config.yaml
translate: 0.12
encoder_norm: "layernorm"
encoder_mlp_ratio: 6
encoder_parallel_block: false
encoder_inner_norm: false
decoder_channel_attention: "eca"
decoder_widths: [64, 128, 128, 128]
decoder_attention: false
init: "kaiming_normal"
shampoo_beta: 0.99
precondition_frequency: 20
steps: 8200
weight_decay: 0.4
Rows from block 6 of the encoder, named by matrix and row number. Rows with one number belong to one neuron. Each number is 500 + 25 x the weight over its row's rms, rounded and kept within 0 to 999. All counts start at 0. Numbers have three digits each. After the name is the row's rms in percent of the matrix's.
# fc1: MLP up (encoder.blocks.6.mlp.fc1.weight, 2304x384), inputs 0-63
# fc2: MLP down (encoder.blocks.6.mlp.fc2.weight, 384x2304, transposed), outputs 0-63
fc1.1705 089:496492488483531502522439473509475494501467461523482494465493506526495470479457521512496501543480475522495467449480482510514493497501500535531510491529521539541529500505433481520483505531508514
fc2.1705 088:473505469471521473453522513483478496479489496485510523531528482521497472518479453490503474491462519489533479498516485493496504491489482477520492503492481502447496517453493518473520470508515500
fc1.1706 089:521559493492513523540508475490506540472449484508551505449500511508478520475491496511471446485486512534482495468487516498515526516501537481468512477475493532479476481456481538489480523507511499
fc2.1706 095:467478509506440507471528536498478505515528519510493480481478498515510493504497494512492502504505500489507487509491485509490503477490503491542486504535504503525517511512490479502521457511524489
fc1.1707 088:484495526496516575486471514488483517477497462504490494462498540524489502486466525454526503516475500535481541528487523511503498510524495490501497518481469482483517491452498489525499508493517536
fc2.1707 099:527500487503524450490507490502444469516511517507529504483491476503540517509505489506512514475483505450579496522500516487441525477484509536501517535484516535534497457479526506495539478515467525
fc1.1708 096:497472498505551552480497524503518498515458485473483542490504477533479484502435506533519513501494493516516506550487489477504519493498523491473503497494444479476548469527506474477506446536528489
fc2.1708 102:524552504500496479460537553502498510468516479537528502513494495522487542482485462459508516466504492531510485416528494525512475463513459501514512488503471518480489509465486533512520512475521523
fc1.1709 103:504514507541461493468525507505533452476509447512461455496458544473465520529518455498510474516551490466443504494489488534483474497478482471501533460500529499528524535474510498511516522505477489
fc2.1709 102:460463461468542481490463512478503510515500507491486513506524490508490459502488486512492534506474525478517525544486503508448535484527499502515507574518513496499503476516490514482507486520493538
fc1.1710 093:485481485478474508521494512508543503516489494484514499481508518502518478553507478451492491496488483526486493483504453464491490505507480527495532522545492492496520504486531467517468475518495524
fc2.1710 107:495490494514564478521494475495422477531506499511491508486517526499510483473505484513534531477497473465531538542493509514479508484510488493524484510478525517493527486505496548473480508503493478
fc1.1711 096:543476479472523513473505484492512478488474441498452474513476516516502502508457469464465510517497495495549481471517474477511540512481509538508532510514450509499497471494497493484465491520476537
fc2.1711 107:515558503501453491500533533537495521481497515511510533479496486523488501487513521460543468457523510555476501434522520531530470485519466500477508475517505504478478545488484491511520461467515516
fc1.1712 101:512460493499494513511508499485435527463539509501540526486493469473509522511525523496500553489476491516521481541488429518495482519473542442503503481497503497512463511542452499492504466470540537
fc2.1712 098:449498493491573471492483519489488494524495486499488492517537512507503468496503459530503498568534526459517508528468508488480566501537519534537495549484505508502529462480516508496468515502453504
fc1.1713 090:481469439536450464469502503515479479527489447494473507524526489496507488557503499476476501488513466514514476467513450509484467492523489510528508528449482476503503496499457504526518526525508499
fc2.1713 083:487484494521455522506510514482514504490482504498490497490487473504496503477464509468507523453464508519453519467490520520498510510449496507512508482537504522491476479500491506475487458512512525
fc1.1714 085:513530496481469473479556473536528501487516519518490516529505480533473502501504476488489515488548487500478441496519477470499477464494511471491487512524480526503511547503503551488496519522494464
fc2.1714 133:473454491490529490521482493480466475490500512474484473476526506480534459506501489545491504528490485439491504574482480503455550522491524498536514530468510474522513439486509513486498492512472531
fc1.1715 092:474471489515529485498501496467529498520508480496484490478485505487479516503479503513476469475511544506499462518463502477489501502488538521470530468539460492486490465498477457469495532506537468
fc2.1715 087:528497496508457534504493490477504496486491487489477503523524479509527456472472504491515486526505495514548498453536482498494495513515478510468479549502510527518523540479515493494482492509493524
fc1.1716 102:503530529448479502507508498500479494502496556492475518502500493506466456481558526466529459559529519512550476527538533520450522523446510470523479488512510524513492464524474468490487520506512522
fc2.1716 103:459443481502542506516490481499474485507491518443463461492516505519532486522506485540495528520495500458452529577486482482470548508483526505540494546465489482504481480496493507501490479505476529
fc1.1717 095:503516506474554434475516513495515463481505493491512520507501500476537495484469489477507481489494548495527474522431499501508458518499537525478514493520479514533532512492506467521477489542491481
fc2.1717 090:486483476493458523500494478465509542481480480519448494500497506496475499471508480510521520514513519495466492498518499466490517472491526495552505512502509516515491501502486570473528478435522518
fc1.1718 107:517507493496491501511510526492517505496510521491493498542481513528485516502498490485464514481502514527538511560476485486475449505484535513535487508496480517499498466472477515438476505492530531
fc2.1718 102:469456492507570478527503495504468498505525555512484521484523491467489469515507508548511518541478484467447540529493484519467560505513498489460507514520496483477516483519503461501514505520484483
fc1.1719 094:513456542496519490481429491505473521540481517453480518477503476505561513509530487443538486505510512484570535480494491528533505481482506519546510493491493486467512525515519470489522489520469490
fc2.1719 129:443465497478546489505475466476477465489486498489462470488521514480519481491507480556491500536487508454482501601490471491453526507486521497527507550475524480538503467501502487489501494497467522
fc1.1720 096:504499498470478469479498536437514531504506538509483467485518468542500480516487471487511488478509498476473515452497488495523484484512507476539496463552492515481483467501471542496514521520535514
fc2.1720 117:459447514512513472508491483490484478502510505470474480487505513472519479497501499540472513526520485487514495571484478507460549510476531500554508535459505483516515480493525523466490488491474535
fc1.1721 161:524487468527532519496490508515511488509487532506507509544498523529465514525474461493507498472480523491462508460495506485508515463523519492489536495544503537467486485490488504479518509499519498
fc2.1721 061:529522507506507492517527522516541516526506503532527540479487527530503505498508539449486507456506505534513517478521501517511469532495494493475489513499511504507475547526547498485531517534513472
fc1.1722 094:464495447513513509450519499486509501507482527490501513499485500497513513481504468448535453486495465499488473475477523519533505520464516464496514458519501500505503496503516539511498523474528445
fc2.1722 126:468450509483530483508462503476487478502511496473469473492532515479511490511505489556487528530501482464511509575488484490451540515497528502518502539467534488518514459490497507495502510503472539
fc1.1723 093:483468475503520497487506481509458512487493490509529508502512503497488492521478518461494487505505511529519493507513518468492488472472548470489493496545483515500530496528508505492505525548442509
fc2.1723 084:492500484498507505524486501474473459473488487500460494503504477489515511477482501507460550484517471484510495545478450506483500520512493493534477477464480481467503506480477524489513481470527521
fc1.1724 089:488529480479519436514527471465546506494471473483446474505507499507518528528483547509451516463497487472466495525516487518497516483497554462487511536500460458452514484523481511531475522485517483
fc2.1724 086:518447519529513537490464502521503483516493493495520512489504520515526518516527496483522501505516511508487488472487513492491503495499498537453485497495513562539487515467544482497498492509497526
fc1.1725 103:484511525522463485501455497515511523510517442511469483489481472483494510486492540519511480514484435547549505512515507516491502497476538494481491524526501456491484511518541534468448479494520444
fc2.1725 105:504510500496500511508543476481500487487488573475488477524494513488473476518482515501506505514511530459483467515499499455504534522545524468498515517488529495485434452500479486531504486507451503
fc1.1726 107:460491521539514533496542480528465503511480502560463532513567512531488506513500472508493526471522493494549483501514483496506502518527492535536477498512495507478494451490520463475472514483490546
fc2.1726 115:500489468456513511539485484479493501495502497489465510474516514489515472484521552458507485526436494522459521483460501470522471489459471503496514456531527494484512497518506492515493536509490486
fc1.1727 104:510492521486510559462538485543507485487514498519507499513522503510483514486493504416495470491542501525504504496464516485483501483521477473503521525576447485516519507503490477497487484477529478
fc2.1727 087:489498478478452504500523467479485515526481539488519521482507497493496481509500457569522539484496486521578503496504484513496541481460475498492530493492538521500509501504504507490497521505467489
fc1.1728 091:485524513520506507501508547537534486489494541525492500470536509503484499501553511474453487478532478538485499511509510502512477516466487483466481493500480452538460511474488501499508520468502492
fc2.1728 126:471460494463517487518459462468464482508502498475485478485524491483525468519500492544490522547505510458497518576497488514469550509495534491544488538489512485507508453498525469494494506509451548
fc1.1729 110:510539459480521486467510488523514532554490482503504517539551516479523507530460495471487533491536557469519538482484489497499507469472453538477507457483474515531519510487480518523570468515501567
fc2.1729 118:506488526533491498565491485497486506468508512487487505553484474511509476501508499539497464516493495490480473552524503452544511548505540463495451533484567504462421492516524455496423494523473468
fc1.1730 094:464499491502507437558490466477509490482516506533525485523493543464517480525536460515466493493548477437456522430498508487517473493477569503494503432479509504505477482497491544510512500483502531
fc2.1730 095:509513511493394505467518515520511502521504499496510497479473471545488523449485485499517481503466549517537449501517485502484513490503465491468468510543508506494490504481538493489455508493494541
fc1.1731 136:510498521503478533522490398500519513534478511500532530497481455500460476517555509552473492508493565472529515465493542516514487521494511490450474474542543530515495490511486451479470502525465475
fc2.1731 078:549541477527454480522514534503506533498532484544537497512485507492502535512511565461518501469519473543489487439513498524522463503517466499493503480534476533499519556491480501538515512471531474
fc1.1732 093:521464537461534502509476486468508537521512505495500507506484537493492473519560506545511515486478512501479508471531483495501504488533505512537518497517491428490500499489500503517472512480521523
fc2.1732 089:475487464488520499473517512513494455511498519484488515497523497499490479506488493495496521447486491476573487512461506527443508476500488528477498487510508543515527512492540533474517522499539491
fc1.1733 093:542520506483514511560501501459510493521524497515495478474530540523492567515525494495510498491501517500483471520515502494473497494492507496530551499468538487522520521489491504519501486555478486
fc2.1733 096:439491492461491478467496528511498492501485476485511492489523517508481499491473478517529498518482485484517514542492481461483498479504494507496461520498491501484457473471518530461489477502521507
fc1.1734 093:516488495482479518519517483462508469476479487504538517506518510513509495498510484489471514474449473510505460492510461515500484528466528524483490497536443467492524497484458457474503496569510489
fc2.1734 081:507464519493458508495483506512490502507480483487467498475486464487523511505465524516525501531496498498518497512496497463518512492515482463531528521518515555479485470484490538494522496493492477
fc1.1735 087:516492473489471478481474514473540523542531499486505537493476504489489504532486509480455477480493512518512514506524512523477483471450489513495495502529455486505474495515535531531511456513503490
fc2.1735 096:497470526519552491523516502475489482507444475484473470524505488522513477490518479533486520533508508445459496548471487491495523514509528491529506530487520523524527454471493520471487518483505507
fc1.1736 100:515547519523537476478482475503527538517510455486455506525524528499506497487479470526426527533522484503477461477480478502544505527514508486510517488543522514492549460499510540518469542495470499
fc2.1736 100:485510527532530482510522531533500515483471495505519498525503502498494481508489499498549455500516496511566517518507504449489482463492528533491538496477487496488484519493476458475510483532489513
fc1.1737 101:500493526483493502512517488487474499484475512502511503497468466512523495504510523470551536515493495494519470484483470536490534509518476523415492522472524538467473559514489486487502508519461543
fc2.1737 099:481502480500489514483479501498505485504483491467479497487518519500489468525503487523455511530466462491502527511505472511482513468491492512517475512486508513543544475494510514512498495519503504
fc1.1738 172:505525479504479505485451530484531511481490498481523506518534464484448515519478496454523530478471493527452540495492502493492485528502445510525516509500505558492509531511478451521521491531520503
fc2.1738 057:471481506545508500517512484495528519502485545480481493539520488475499471508501531561482520525496529465488476538500515511508483515521544499495493512474524461511514463494494452464499524460512472
fc1.1739 104:524440446480466555501467478465479514522472494466514523468485548492494490507473552491502515443473510498486512542536482502481512464463544470484467495495493533485459540515453437473543466495520464
fc2.1739 105:437517527501546488538519499522494500481494511483475455530540505458514467491516469549497492525507466471519510528485514494457541518509504527539525519463518460500536479508507543483520500523461542
fc1.1740 102:492557494521512550528501492512516496505522500491515535448518495484525537525477494516482481502514451530496506489528531492511507506480517498480487492526503514490506476521503516504488503502518510
fc2.1740 110:464454513482517469498489491517498491510513482530452472522518488524514478493499516538495532517513514470540501538491436497469533490502521506546525516479521514498500494502547528488496492476498512
fc1.1741 160:527507534518524475452537529493496531469482499485501493526484529500484492495528484501505491500534472495441522478500503492501466508530578536502526518486490539511459494549522488487541463492504433
fc2.1741 073:541528487543490492479537474488521524486452477525507486531487489495496551530496510457476494472518501506497533461512502510552464487557459513503508479515479533482462495494500505540505501560510471
fc1.1742 097:472505501519523498525482539535523478538503515480507523453493498516487478504476486468549449444509458478488508501476535469487510494440529466502499507525532523481477493473492506505470498472510501
fc2.1742 103:491453492490525510498495496469442512530496504493494480494516484472510471463501496526498499524460492447531496544511482497457537506488465498473483549489513493503509492501526475471490480513481499
fc1.1743 104:499530521512463488494486489504487492544523521488463484482495475465530518479525519490482509451498441511491484498531527509498493491509499485491499479540436498506489510524478504480509512488530489
fc2.1743 133:461470492496508479522475499478486472487515503474469478504539491497533496482507483535490499541512504459493508589490490484468548503473527501528509558446535483524512443482520540476487479528457531
fc1.1744 085:492524511469479495520462497469519467483517455483487513499493462498525504508483505469488512503500514515512532491464487473516512512480545539455500497487490502479505479497505533472490513510547490
fc2.1744 091:510499468496455502513512533524488513534540541537500490492505504506492530499489501526490507531486469491517465502492493477471513492490495496553482502503490525508498480492507522514503490496524522
fc1.1745 101:468511500516493490501528469459523525489418498513545510480503482542466453556505503520498505534506519504472510485450526497496498547506511528501537521514491526499488493525464506507501502536529482
fc2.1745 101:518432497497525490542466526494509490515534504485461496524499494490532533491502498520497512519474509475511500529499493497450530503472498494532481507496495472527553459492504508483531524501481528
fc1.1746 082:514509465476490507514493482513514475496511533526482539474435518491503434491499501514468508479483469496472516433497571449525473496487513491472496478527506476447478474537483517508490542515469505
fc2.1746 099:516528496514453508488525516517499474517485499503539496502506494523475523500470515477524488470467508524553459493522474523476481495496488491541524477481489509486501511483505532508486457487526507
fc1.1747 096:501525491550497543491478488497490499501468507502553509534491504474493485548511488503514511520514516537431452438495493486548495491510483544552473506501525518544519508510484521511486497502546484
fc2.1747 139:471453496485544484529458469481490482489511510468461488485522507487526482492493488540497498538494500467515531575501479497457554516491515495531498538456531478515497460492508519495494497496460529
fc1.1748 103:483496493528533513534460491499468500478460487485472488529504501514518467534505561472504491492487484502579488523462534486481496468526532535458524508536485477478466516513547481496486512481466478
fc2.1748 097:531527489510415502502557514531487497473505496490512515485473509466493494487512489489493508462521483538474512470570487491502477493482503507488500453506490562521514494457466533501499481479536509
fc1.1749 083:503494539544537523484459481498535526515490439510484552514475523551468449523510529560492486498469516525538498493527507448502513471462499540440476459535483491455522515475485471467491485481533527
fc2.1749 079:505494487490559526476524495511479496479481523480529536478532459509489535515502487481484537474506518486450502477508497555481491493506478479488532508505451528519516512510510514532514499523490503
fc1.1750 101:497485502550515505501535491503475510529508501479482473487498528505475478542509471437474518486556468520488498490503491486465537496543501505501516489506522483494477511496501520452500535536481468
fc2.1750 113:459456497477556484510469492490490480505507522489474498487540515479542484511486505548492498515473515440528520576491477505458528516484511487536518538472493497500518457493476544497501505500493539
fc1.1751 093:488491490511512537515519515488500531459474459498451484482469482516488469534497491484500490507530484538548506498533536533505449486469521470498507466501527516464487458487504512464446509473556454
fc2.1751 091:518493492500572477498506487519472495515520525478519504492529518489519478534523520525509484493482446479530498529454457490479549501490519508490491526485494516485491504498502504503524475498479528
fc1.1752 089:513465486476525505498513504477500489504493464530506498502528487537532445475472476491493522488545467517535499478509529513528492510479505481533510472524471503487475458488478501486511463496533515
fc2.1752 097:506527508491416477498520524507497516470480507475500497506458479524484523514521514459495476492495519541477474455483495470518500516519508488497495518507504503502464545482485526508496519501513506
fc1.1753 097:484489523480493508509490514503531515471540533493512534459505523492461474534494475467480453524556503492483483538486555489455509535489525518519478527564464487498516510511488500533489499485495428
fc2.1753 105:496483471506552493503520515501469484559525491502482466515504523498508512478474491537502512514496523460480523547479458529483525480505516481496507514496513463495510456512527549471472518481491550
fc1.1754 097:541508541520529522453496558522483463506493463480492502488460501505490495456464514522493487531502507527484485500473531508475446500491452473515450472528522471514522514506476488474492451524482532
fc2.1754 095:494506467471450522515495482458474463492471516516525487494515504508485479561472501505478485499505498488564479532492489523481556451521507491492516531502494530475497487496543477514516508471500497
fc1.1755 098:499472488470451513520470456553540518508516515443533505502491520516511519524533490495491496463514477494492518481519512507500480501531501497542517512515517481502499557436525540461471487495529450
fc2.1755 105:499486511529589484527504496486445482531510498534477495487483488437458483504513503548480518531495484458504513544491518525455528462497538492477470521469529488507508441517525511530525528503461523
fc1.1756 108:512494516496543442542476448528547470513531428518424516492514473499486551488507467510490511472501549478440525467505501514514522463496489512462506519506509479487497455485526493467485487514490489
fc2.1756 087:529530489482489490493474524477521548475469518473545520532483528513510490460495477479472472497493509531559535488536503478513499530461537487525516530478481483514506545518498432531541540479508503
fc1.1757 112:490488520488484487492502466435497517511453512489502509490495480520494506468495463491507466514498560510510453501478459532478490534525488507496517495524469566509551513498465501485476491528492444
fc2.1757 103:481481481472504501512463524472487496497517514507486483476531508481545475508531466537503539528488497466521524576492498502445562506490534499536500525477501480506531474504501530497501515499437524
fc1.1758 109:463509500504552473512502457490472531522549507532487455475541461525504514504489464518520503468483522498488491502493473541538480495530459485478504523493532498484481449453522490472510501489456556
fc2.1758 103:520517480499507502492508522543511545458491509504474575535505529456509520495496517474470485506486509536504538470502506466493489509451510503520540471503488495474523530528488482525520529485514478
fc1.1759 102:468505485474539512501506487507490475498464469450517533485501511524483511454477522476472483505534509489488489498550468508494518487515488478492472506505465486440478496466467463478473477544529503
fc2.1759 135:532528510508448508485508509518521517493483496527521508501473476506493514497498500455508479466495500540521488430508504512529469497498486493475508458536481512488483534498498486512517493498523478
fc1.1760 093:469520518468566472486505498501464523495523452470473484509510479470513496527494508447461470466537494511512486491511524507539536477503548437511559483513483485494508514517498451517480477527557514
fc2.1760 087:485454490527454477531508481512488490491484501540466460473494514490480507476512492541520513518505492481507490508491475476438515511487526545454480496517484548507506496478481530501491476486496530
fc1.1761 097:476477511460525515518468495498511523488468479466497527465474490536518526490480501497492488505469502504507515456505493510494507515497527513476475510536494505443474506475489510475514522526543500
fc2.1761 090:508502477520414496495500503488490481530494560528516493457516495467496456501504498449502506457511459506551517505481536522512499493494484486515533481494516511525521490492501495502505464520502477
fc1.1762 095:508516455510503496479499481486512504504464487492500463494494520520524467496489504443499452505517488506481504521460508509560506539526524505512504528508501495476490489523461474504488561497477496
fc2.1762 096:509501523507561499485549503543491501496516499511496521480479478509474525507491484503521491498512501499494483466539488492490474482490492493476465453499507502505498492481513470494476482545493502
fc1.1763 109:492521502510465531476512478506474510531560498486499508537545482507532495518503454473522511475487485511462482518499434487514523455507494506441506539544484517495506536506509525472477525524515470
fc2.1763 061:493463520490528516521466495473505474485454515473495457503496542486503480504484526520489508553506503458500541575510488501473532508476543527510521529496488470519533416506511514528515513491505504
fc1.1764 105:486523483494540499474538530509532555504519513497509519509502540508478502515458490485489528495491541496478514485488500488493503477483464498496538449500468517510539495500450519508523494528486515
fc2.1764 124:521504506493390519529516484496507489482515510486506504525474500490507460505511507506525452518498491521455449502488520485573481550480477492520456532495525468470442497471516448526488523501508504
fc1.1765 084:470474493542499505497488476523440480510498479510500508455510527492508496522489476456521520449522521486520560464490527565494485542512491480544501491495515537518478546514472499516513511539495536
fc2.1765 138:464469504486536480521470477478475460500498500475475484497540507488534469507499486546492509549488496455510518592492476493459549497470529505532502540463522488519505451509520511491489504506465543
fc1.1766 146:503493486534484509534505466524483498494516491491486480525519505471507483517495592476466518486493470496524499521528526472445486482500506492458465507521471482484475495478572441485501503473488503
fc2.1766 121:451491491501436464510517513545480493458486495520464496467498509490503529476496484479514509473527491545482495473494500475526494511481501471498516491507501519510470532483456534511520476466509496
fc1.1767 097:481481481494481470517456493527510508507488483495501526526519468545479462509479524502487487515474561548467463459500496524514500482480500504482504501483483499498487497484513482469490506478525468
fc2.1767 107:486481503490554517511483486491487467521508497517466480467523512484505492511506481502475504539519465457466504565492474499473538489502536497571493538511475480481527481523521531493489503494479510
fc1.1768 104:502494533460507474512524517462502489517521471481495542530493557538511487532470458494496520524495559472504494499466526495527479495475523503499497499515454465512520495492489473485500465508509475
fc2.1768 098:509475438490434518509465455505537520526513533522515466473464457499477510473492505511486440502508518533480482499487483520472543516498504505479498521523509516514515484502495508500501525491495544
fc1.1769 093:515467477490493529524517491500455545533525459504510516526430504501479529471497459471483515508501504522479510525496514488478508489470553489503523515505489504469523509484465481480514526485475461
fc2.1769 081:495512476506468473513468530509497447488490511511503505491545514539492500472487508535512507523502479453585477441500457483458518460484499545509530501505482549512477478491506540475503484489516540
fc1.1770 093:509522511510488480533484494491510532511469544509513511488504518516473478550518461474468480495546508512580508515479535520526511485466535476461485509525514497460502528509517522507499492522492463
fc2.1770 103:461459496471505521482499480493482459513506481495461486505489506528513498503484521554498496521479504502445468535481477502455535492502494513522508538523478495476515481494488537481499498487484493
fc1.1771 118:444478537510517497528519509516495518521499512537479508486539483532486465466513471473477496452498480467510527507525453523531538497521456510509490518499527528475486452487528491500497539525467581
fc2.1771 119:526513454495523521513501499491503506483483483483475528500517533490512479526520546459519485510465488527475526488499526477517442496477492515513515445531513499461524487519505477510507566500487450
fc1.1772 095:514515509536481501503500497458518535473504514489527503450504499540493479514498528520518458489495492471563499506471475504506502533481522513547486463506487515485522517525486486540513525546484534
fc2.1772 100:457504515473579504512502473500494486500504488466454507529511540509545514458522496511497506522516514499417508535528511490466529505506501480527498549481524448503501468501517511480474477489454488
fc1.1773 097:484509507537491488525459464512467515481505490488564491517463500522513542494548514478555510482455519483500515516490543531498467490509497535532536495498481524487525494456492535542521552501530491
fc2.1773 128:464475506504545489508472476483466458500493508486464475499504498503530486488520487554482505530522494467496505589494458502463545496474531516524474537468524470531486471511537506496480509509450526
fc1.1774 095:495528487517452518515510525511511512471507480515505509494459510533488482533523500489539549490514508516529479509500504523471483474502504524485471481479518543434499565512498505480515533512492459
fc2.1774 114:484458480504593498485486489497473489514508509487476470482510502481507491522484487546487506523487506454481534546483478493463536483503530511512505528526505491537509460531493551497514483500487548
fc1.1775 091:510495481487488520522487503451554530497487485494507541469473482494532501500469470488458532498510488519496484512525522511546470471504497467474535502505474489497498497489488525486483467521482476
fc2.1775 093:484455487517603487477479505504466491520497472510511482536508519466467503492517506540529484517494515481497528493463463493472497471509553505506511503480525506522518483512545520502546507486493542
fc1.1776 097:495527523494540494487484504468511521511459551468497498512457520539472497515535435477502481536498536494522487532490465534481488505514554522466530468539478512442508501534495494530477480577508469
fc2.1776 091:458468492485447490526501499476468476490493488493483486473533477489537453477497483488485491514500517485505517531489484466485524498501490505541520498488528516537532498474506483471521492480456498
fc1.1777 095:472502466518520516539483502489466508467460507507526509515475487539495469515501444521448503554523532501459459465463535543522518560514487490549513463462437488516499499549462504523517463522491487
fc2.1777 082:470494492469487478462509520508532458516527473490537513506516480464536511502508499481509481461503472502559484536536473475469489469479556487498472499488485482494494495461506504524504512504518468
fc1.1778 097:501527461558510485511497515516506465509493468493498518476530490482515457504491473556471532524514459474461500491476502487529482522518519571542489517443492516489502450495510524481510523542475519
fc2.1778 132:526541495476471514481531516525506513491496498514537522489477489499481499498500515453526481439488493555498501444536503503521468492516478487458503457533491534493481557482488498510496488497520476
fc1.1779 096:510509524491414516508499524489504516543563478499484463477480496502502537529538487509487479478488467484550470516464502512489504473504510543515542501512518482490491485448493527531530484522510501
fc2.1779 100:485487475489592492517498483515498480499492533473508501487516505513517470491515506531495526543501504464487495523496481480474553509472512486488474533470510500523502482526541452504474511479476528
fc1.1780 093:528476446511493488540430512511500497498508464489478510518500467514483489505496529534517486532549488488556500464505511483513524498536501481536502494481483479511485504472539496501523490487479500
fc2.1780 093:471470529464493467503524475525505479520510513500503476495507490510464522522456479506462492508463526504460493538496485509432499511483491497521515510486494532489495486541466515541496508494498535
fc1.1781 113:472530517500485483500504517550481531482491513519480520549520511491472532452528477464458484500514492506533516472472489469505500488509524505505472519544550512430522465454489527489488530511502502
fc2.1781 113:469494524489559527538480486492468477540493492485507511483528504520527459515505509537516507525494470489516522579509499498480534522473502479480505506462501463532519504515507472498486506509468515
fc1.1782 101:528482504507512457539527466513492486490506472469476526527528512512486485524484530470490500484501452503534500510490524481517512501481539504442478505532503482493454520489536501507500507467496497
fc2.1782 088:467478486514457513536474497476498479497502489529471463475512512489527505495488511522471509512529503511510487501491484514473503507497529521524507488500462526532531497471488599505517460464484545
fc1.1783 143:521482515462526492480468514519525509481498494503476497462487482502514468532506470523497474498487493535474492454463488568493466460514499512479484451518520505489513510543506510489517534489559517
fc2.1783 065:503509514491421505499523485499515538509483490546500508516501501486466512473490514470481520441505516523446496430513517533541454502512506479467498470517483493480504545515518512531525500490518454
fc1.1784 089:524521452512474492499494496542511498533522509542511492484507511522482464512534483485540500529495477467504485506499475484510517485513546514541524475486519485512459519460498520506461465489510500
fc2.1784 097:495515550496584502517501478494499470536498525473546519503500509499504506517470511521481477503502502509494455482475500493496506464520465466499450513503512491474528482489501488493492525517517496
fc1.1785 087:461460503490533514497539482523553472519504522515518496509489511530514480524471482459459508497526513491500497508490460524463509507497548510517485481489462516522502495475466532484450487484540485
fc2.1785 088:497509498512447514492486517453483473527506510484479496468510501525514489498495519570507511509476505492501454520475515508472518513502485493548508537463518511497480482503505553502508489492489526
fc1.1786 092:468481497485536513514562494489487462494519470501524471526508508508536512496478527474526518496545422497540466496451539518461497475491472491481505508506492538519492494492491454507532522500491460
fc2.1786 099:470462485456455484486470509451460511514478539497477477416527493511495491517471486537441493528479527519491541537525501496481518511511498481529516522509502500506514498512491507502480496490486512
fc1.1787 099:457472525531524530535517510517488484557467509515460503515523540525501475507511503494493509482482515489499470496502464547517489469472473500549501524455526510476487505506509498459507498535485530
fc2.1787 111:471483487469528500499445488479476453453486519496480495468503511466530494525508501541504511540486479478509520553485509518484533544522492499543487543488516457514508500495493474517516511541454502
fc1.1788 106:433510526508561486478513528515450544502522496507480464509495504511473510474479512472503506488541500472522515446519500504477500569511479451538499472508494533453468468518513527512529508507473525
fc2.1788 094:468506487498532506511477478497516470468477482514466487482522489500510458492509483508450472516506490520461510543490523476488528475458495501555515544464530475524535487504506544497509512519465501
fc1.1789 106:545498490493547458516536519491536498491482478487520527488506480496482482527458505497483543453462523510491433528460513473512489514471511461477472500511464511495486473509488516470513518491481494
fc2.1789 096:518551522518447513491460518502476449456510459512497479538478503475523510460530491552526451547518506479539436457498471505536470500486532541461460495506506515472448509486492532454463517475525486
fc1.1790 090:467501498509512503510480495503509477499474484550511556487540492530509465499529489523505457485520494502478466494463513523492501539455471503493501487531525523478509534535496517503510532476472499
fc2.1790 088:482492490491534497525475501508472479529505527453456490465506495499518493524496476470485528506482485472558507515500458505464517490510484523489529500498525496509505486467518534475486489502515487
fc1.1791 096:550513481479531494526465520512512544481535509502530504493452506490539534504492477499481436506517538530545489537555494462503493540504549455477509468527493509501487549487469567503489456535497470
fc2.1791 091:482481501517485494534483492486477467504464487500489501529528465510452498491532507520475526525484466488500479471450468487450511466471482528513490523486495501489473458509501480463513509504499517
fc1.1792 095:482512481481527480479441487484514505487497501468508496477475541508502478479455534500471474497497469503510527486518513476510512503446509512500533482489464489451501473489530473471498485507498464
fc2.1792 094:510512527534553513502496456521504536552503482516494490556503474513499521543495494491534504505526528501412488492474502500519493498491515501469465518505488514517522507510494516508489500495496517
fc1.1793 104:500519479508533493563478501471480522456491488499474503509492503477478506503508452451509466512524467506519539520525505500516504496504512454497510514481495425463502495502532514496454507494494497
fc2.1793 088:517501523512464476514535474515482475480532519525515500486455456497482513492477516520499467498499499501514473477502476492509518510464532495533490531524525539474469492509488491522495474493494476
fc1.1794 091:501531452517505528449478460529497506525488474508537529460489504515529438537489511506471495472526525542481491493507533504491486501492532492510487515557452485462536471530522456483488540490450467
fc2.1794 091:493500496494524493526492509477482485508494508489484501525501488491491528475484485518524525530482489471561504520483476485492517463507502475498502485464515474516469504445501561498514500519536517
fc1.1795 093:476552489531459469480468484528527498527475427463503529473484516447498503497530492525472443525476536516524502449484504464512525532485493505519506488523481481454543510515472544507485559448524484
fc2.1795 106:477467522507577543523465481475488504519472520480462500490532482520507470510483488511504518522495475472490515581498483507495529489489498509539489537483498488505504470485490512491502490543497513
fc1.1796 107:476446527476470523497476491502504544501514493512470534470478477514525464535506501496504565473443509500501554509537503482489455485529491532524518517494487485511567479478470505516515494462491500
fc2.1796 080:469514502505519528491512466524492515489500477545529484469465498518487519503500514489496467534505509481469573469507489529474513529520506514488497495510500535511439516508511510508479523519486506
fc1.1797 127:506502538521444520484472485529501475507527459540530489485515474492483484487493525507493465521535502479518468508499512500544536487480525465487467513504542501501518522500501493494497530515486493
fc2.1797 077:476478519501574478516484491479475530516504502507466466480530498484519460511495508552492528537499541441482530584472482477500555513502502531509491524482510475513534465517496509492477512529487538
fc1.1798 100:491561484474529480521469448479453526472466503526520513538510515506479533497535483515511446483548543511521498484528481494505510542492442520482522516530504554443494479520471455481509476529479487
fc2.1798 089:495469538493545512508539502479527485528493490500486512487515524530509486482502482493491500518483529488488494488491534490497484481518513493516516492515475504568536519495528535509502518493509480
fc1.1799 089:443483514496452505500502482490500496473491486464574508501500469472498519556499499522483548492479533531468477529465472462448452471485528485494510497491493497468482476515527469540489523507536480
fc2.1799 112:491471481498585483515456499503479474504500497477431495499483507486530481498506483527490508527494492454539514547499506495498534516500510529527496537476480513544504484496511509466485467502476533
fc1.1800 095:542506498461483469516491470514492508493486447507495501478518472513470541471519453473509454502486492462490499521464475498466479420519490490424521523518505492504513460504492497451489484533531483
fc2.1800 089:454493517489486495482456515501502489507540514496484511463522498517501467516506489522495510532498508504502511592497503495501538511493551506525529522480508484516470499474483468506484493490466525
fc1.1801 102:474484471531472488561507511523489521520493520493489513546510490533495482525522521515500477488496493482504472524501496522541480501505523500542484512496465469491466513489498533530505486521499525
fc2.1801 095:485460507515596480511485482508507469506514488491494532475484515505556507474501539499495530516492476471480517519532508487458556504490512496484489533453540512542543479496546453482486510491467512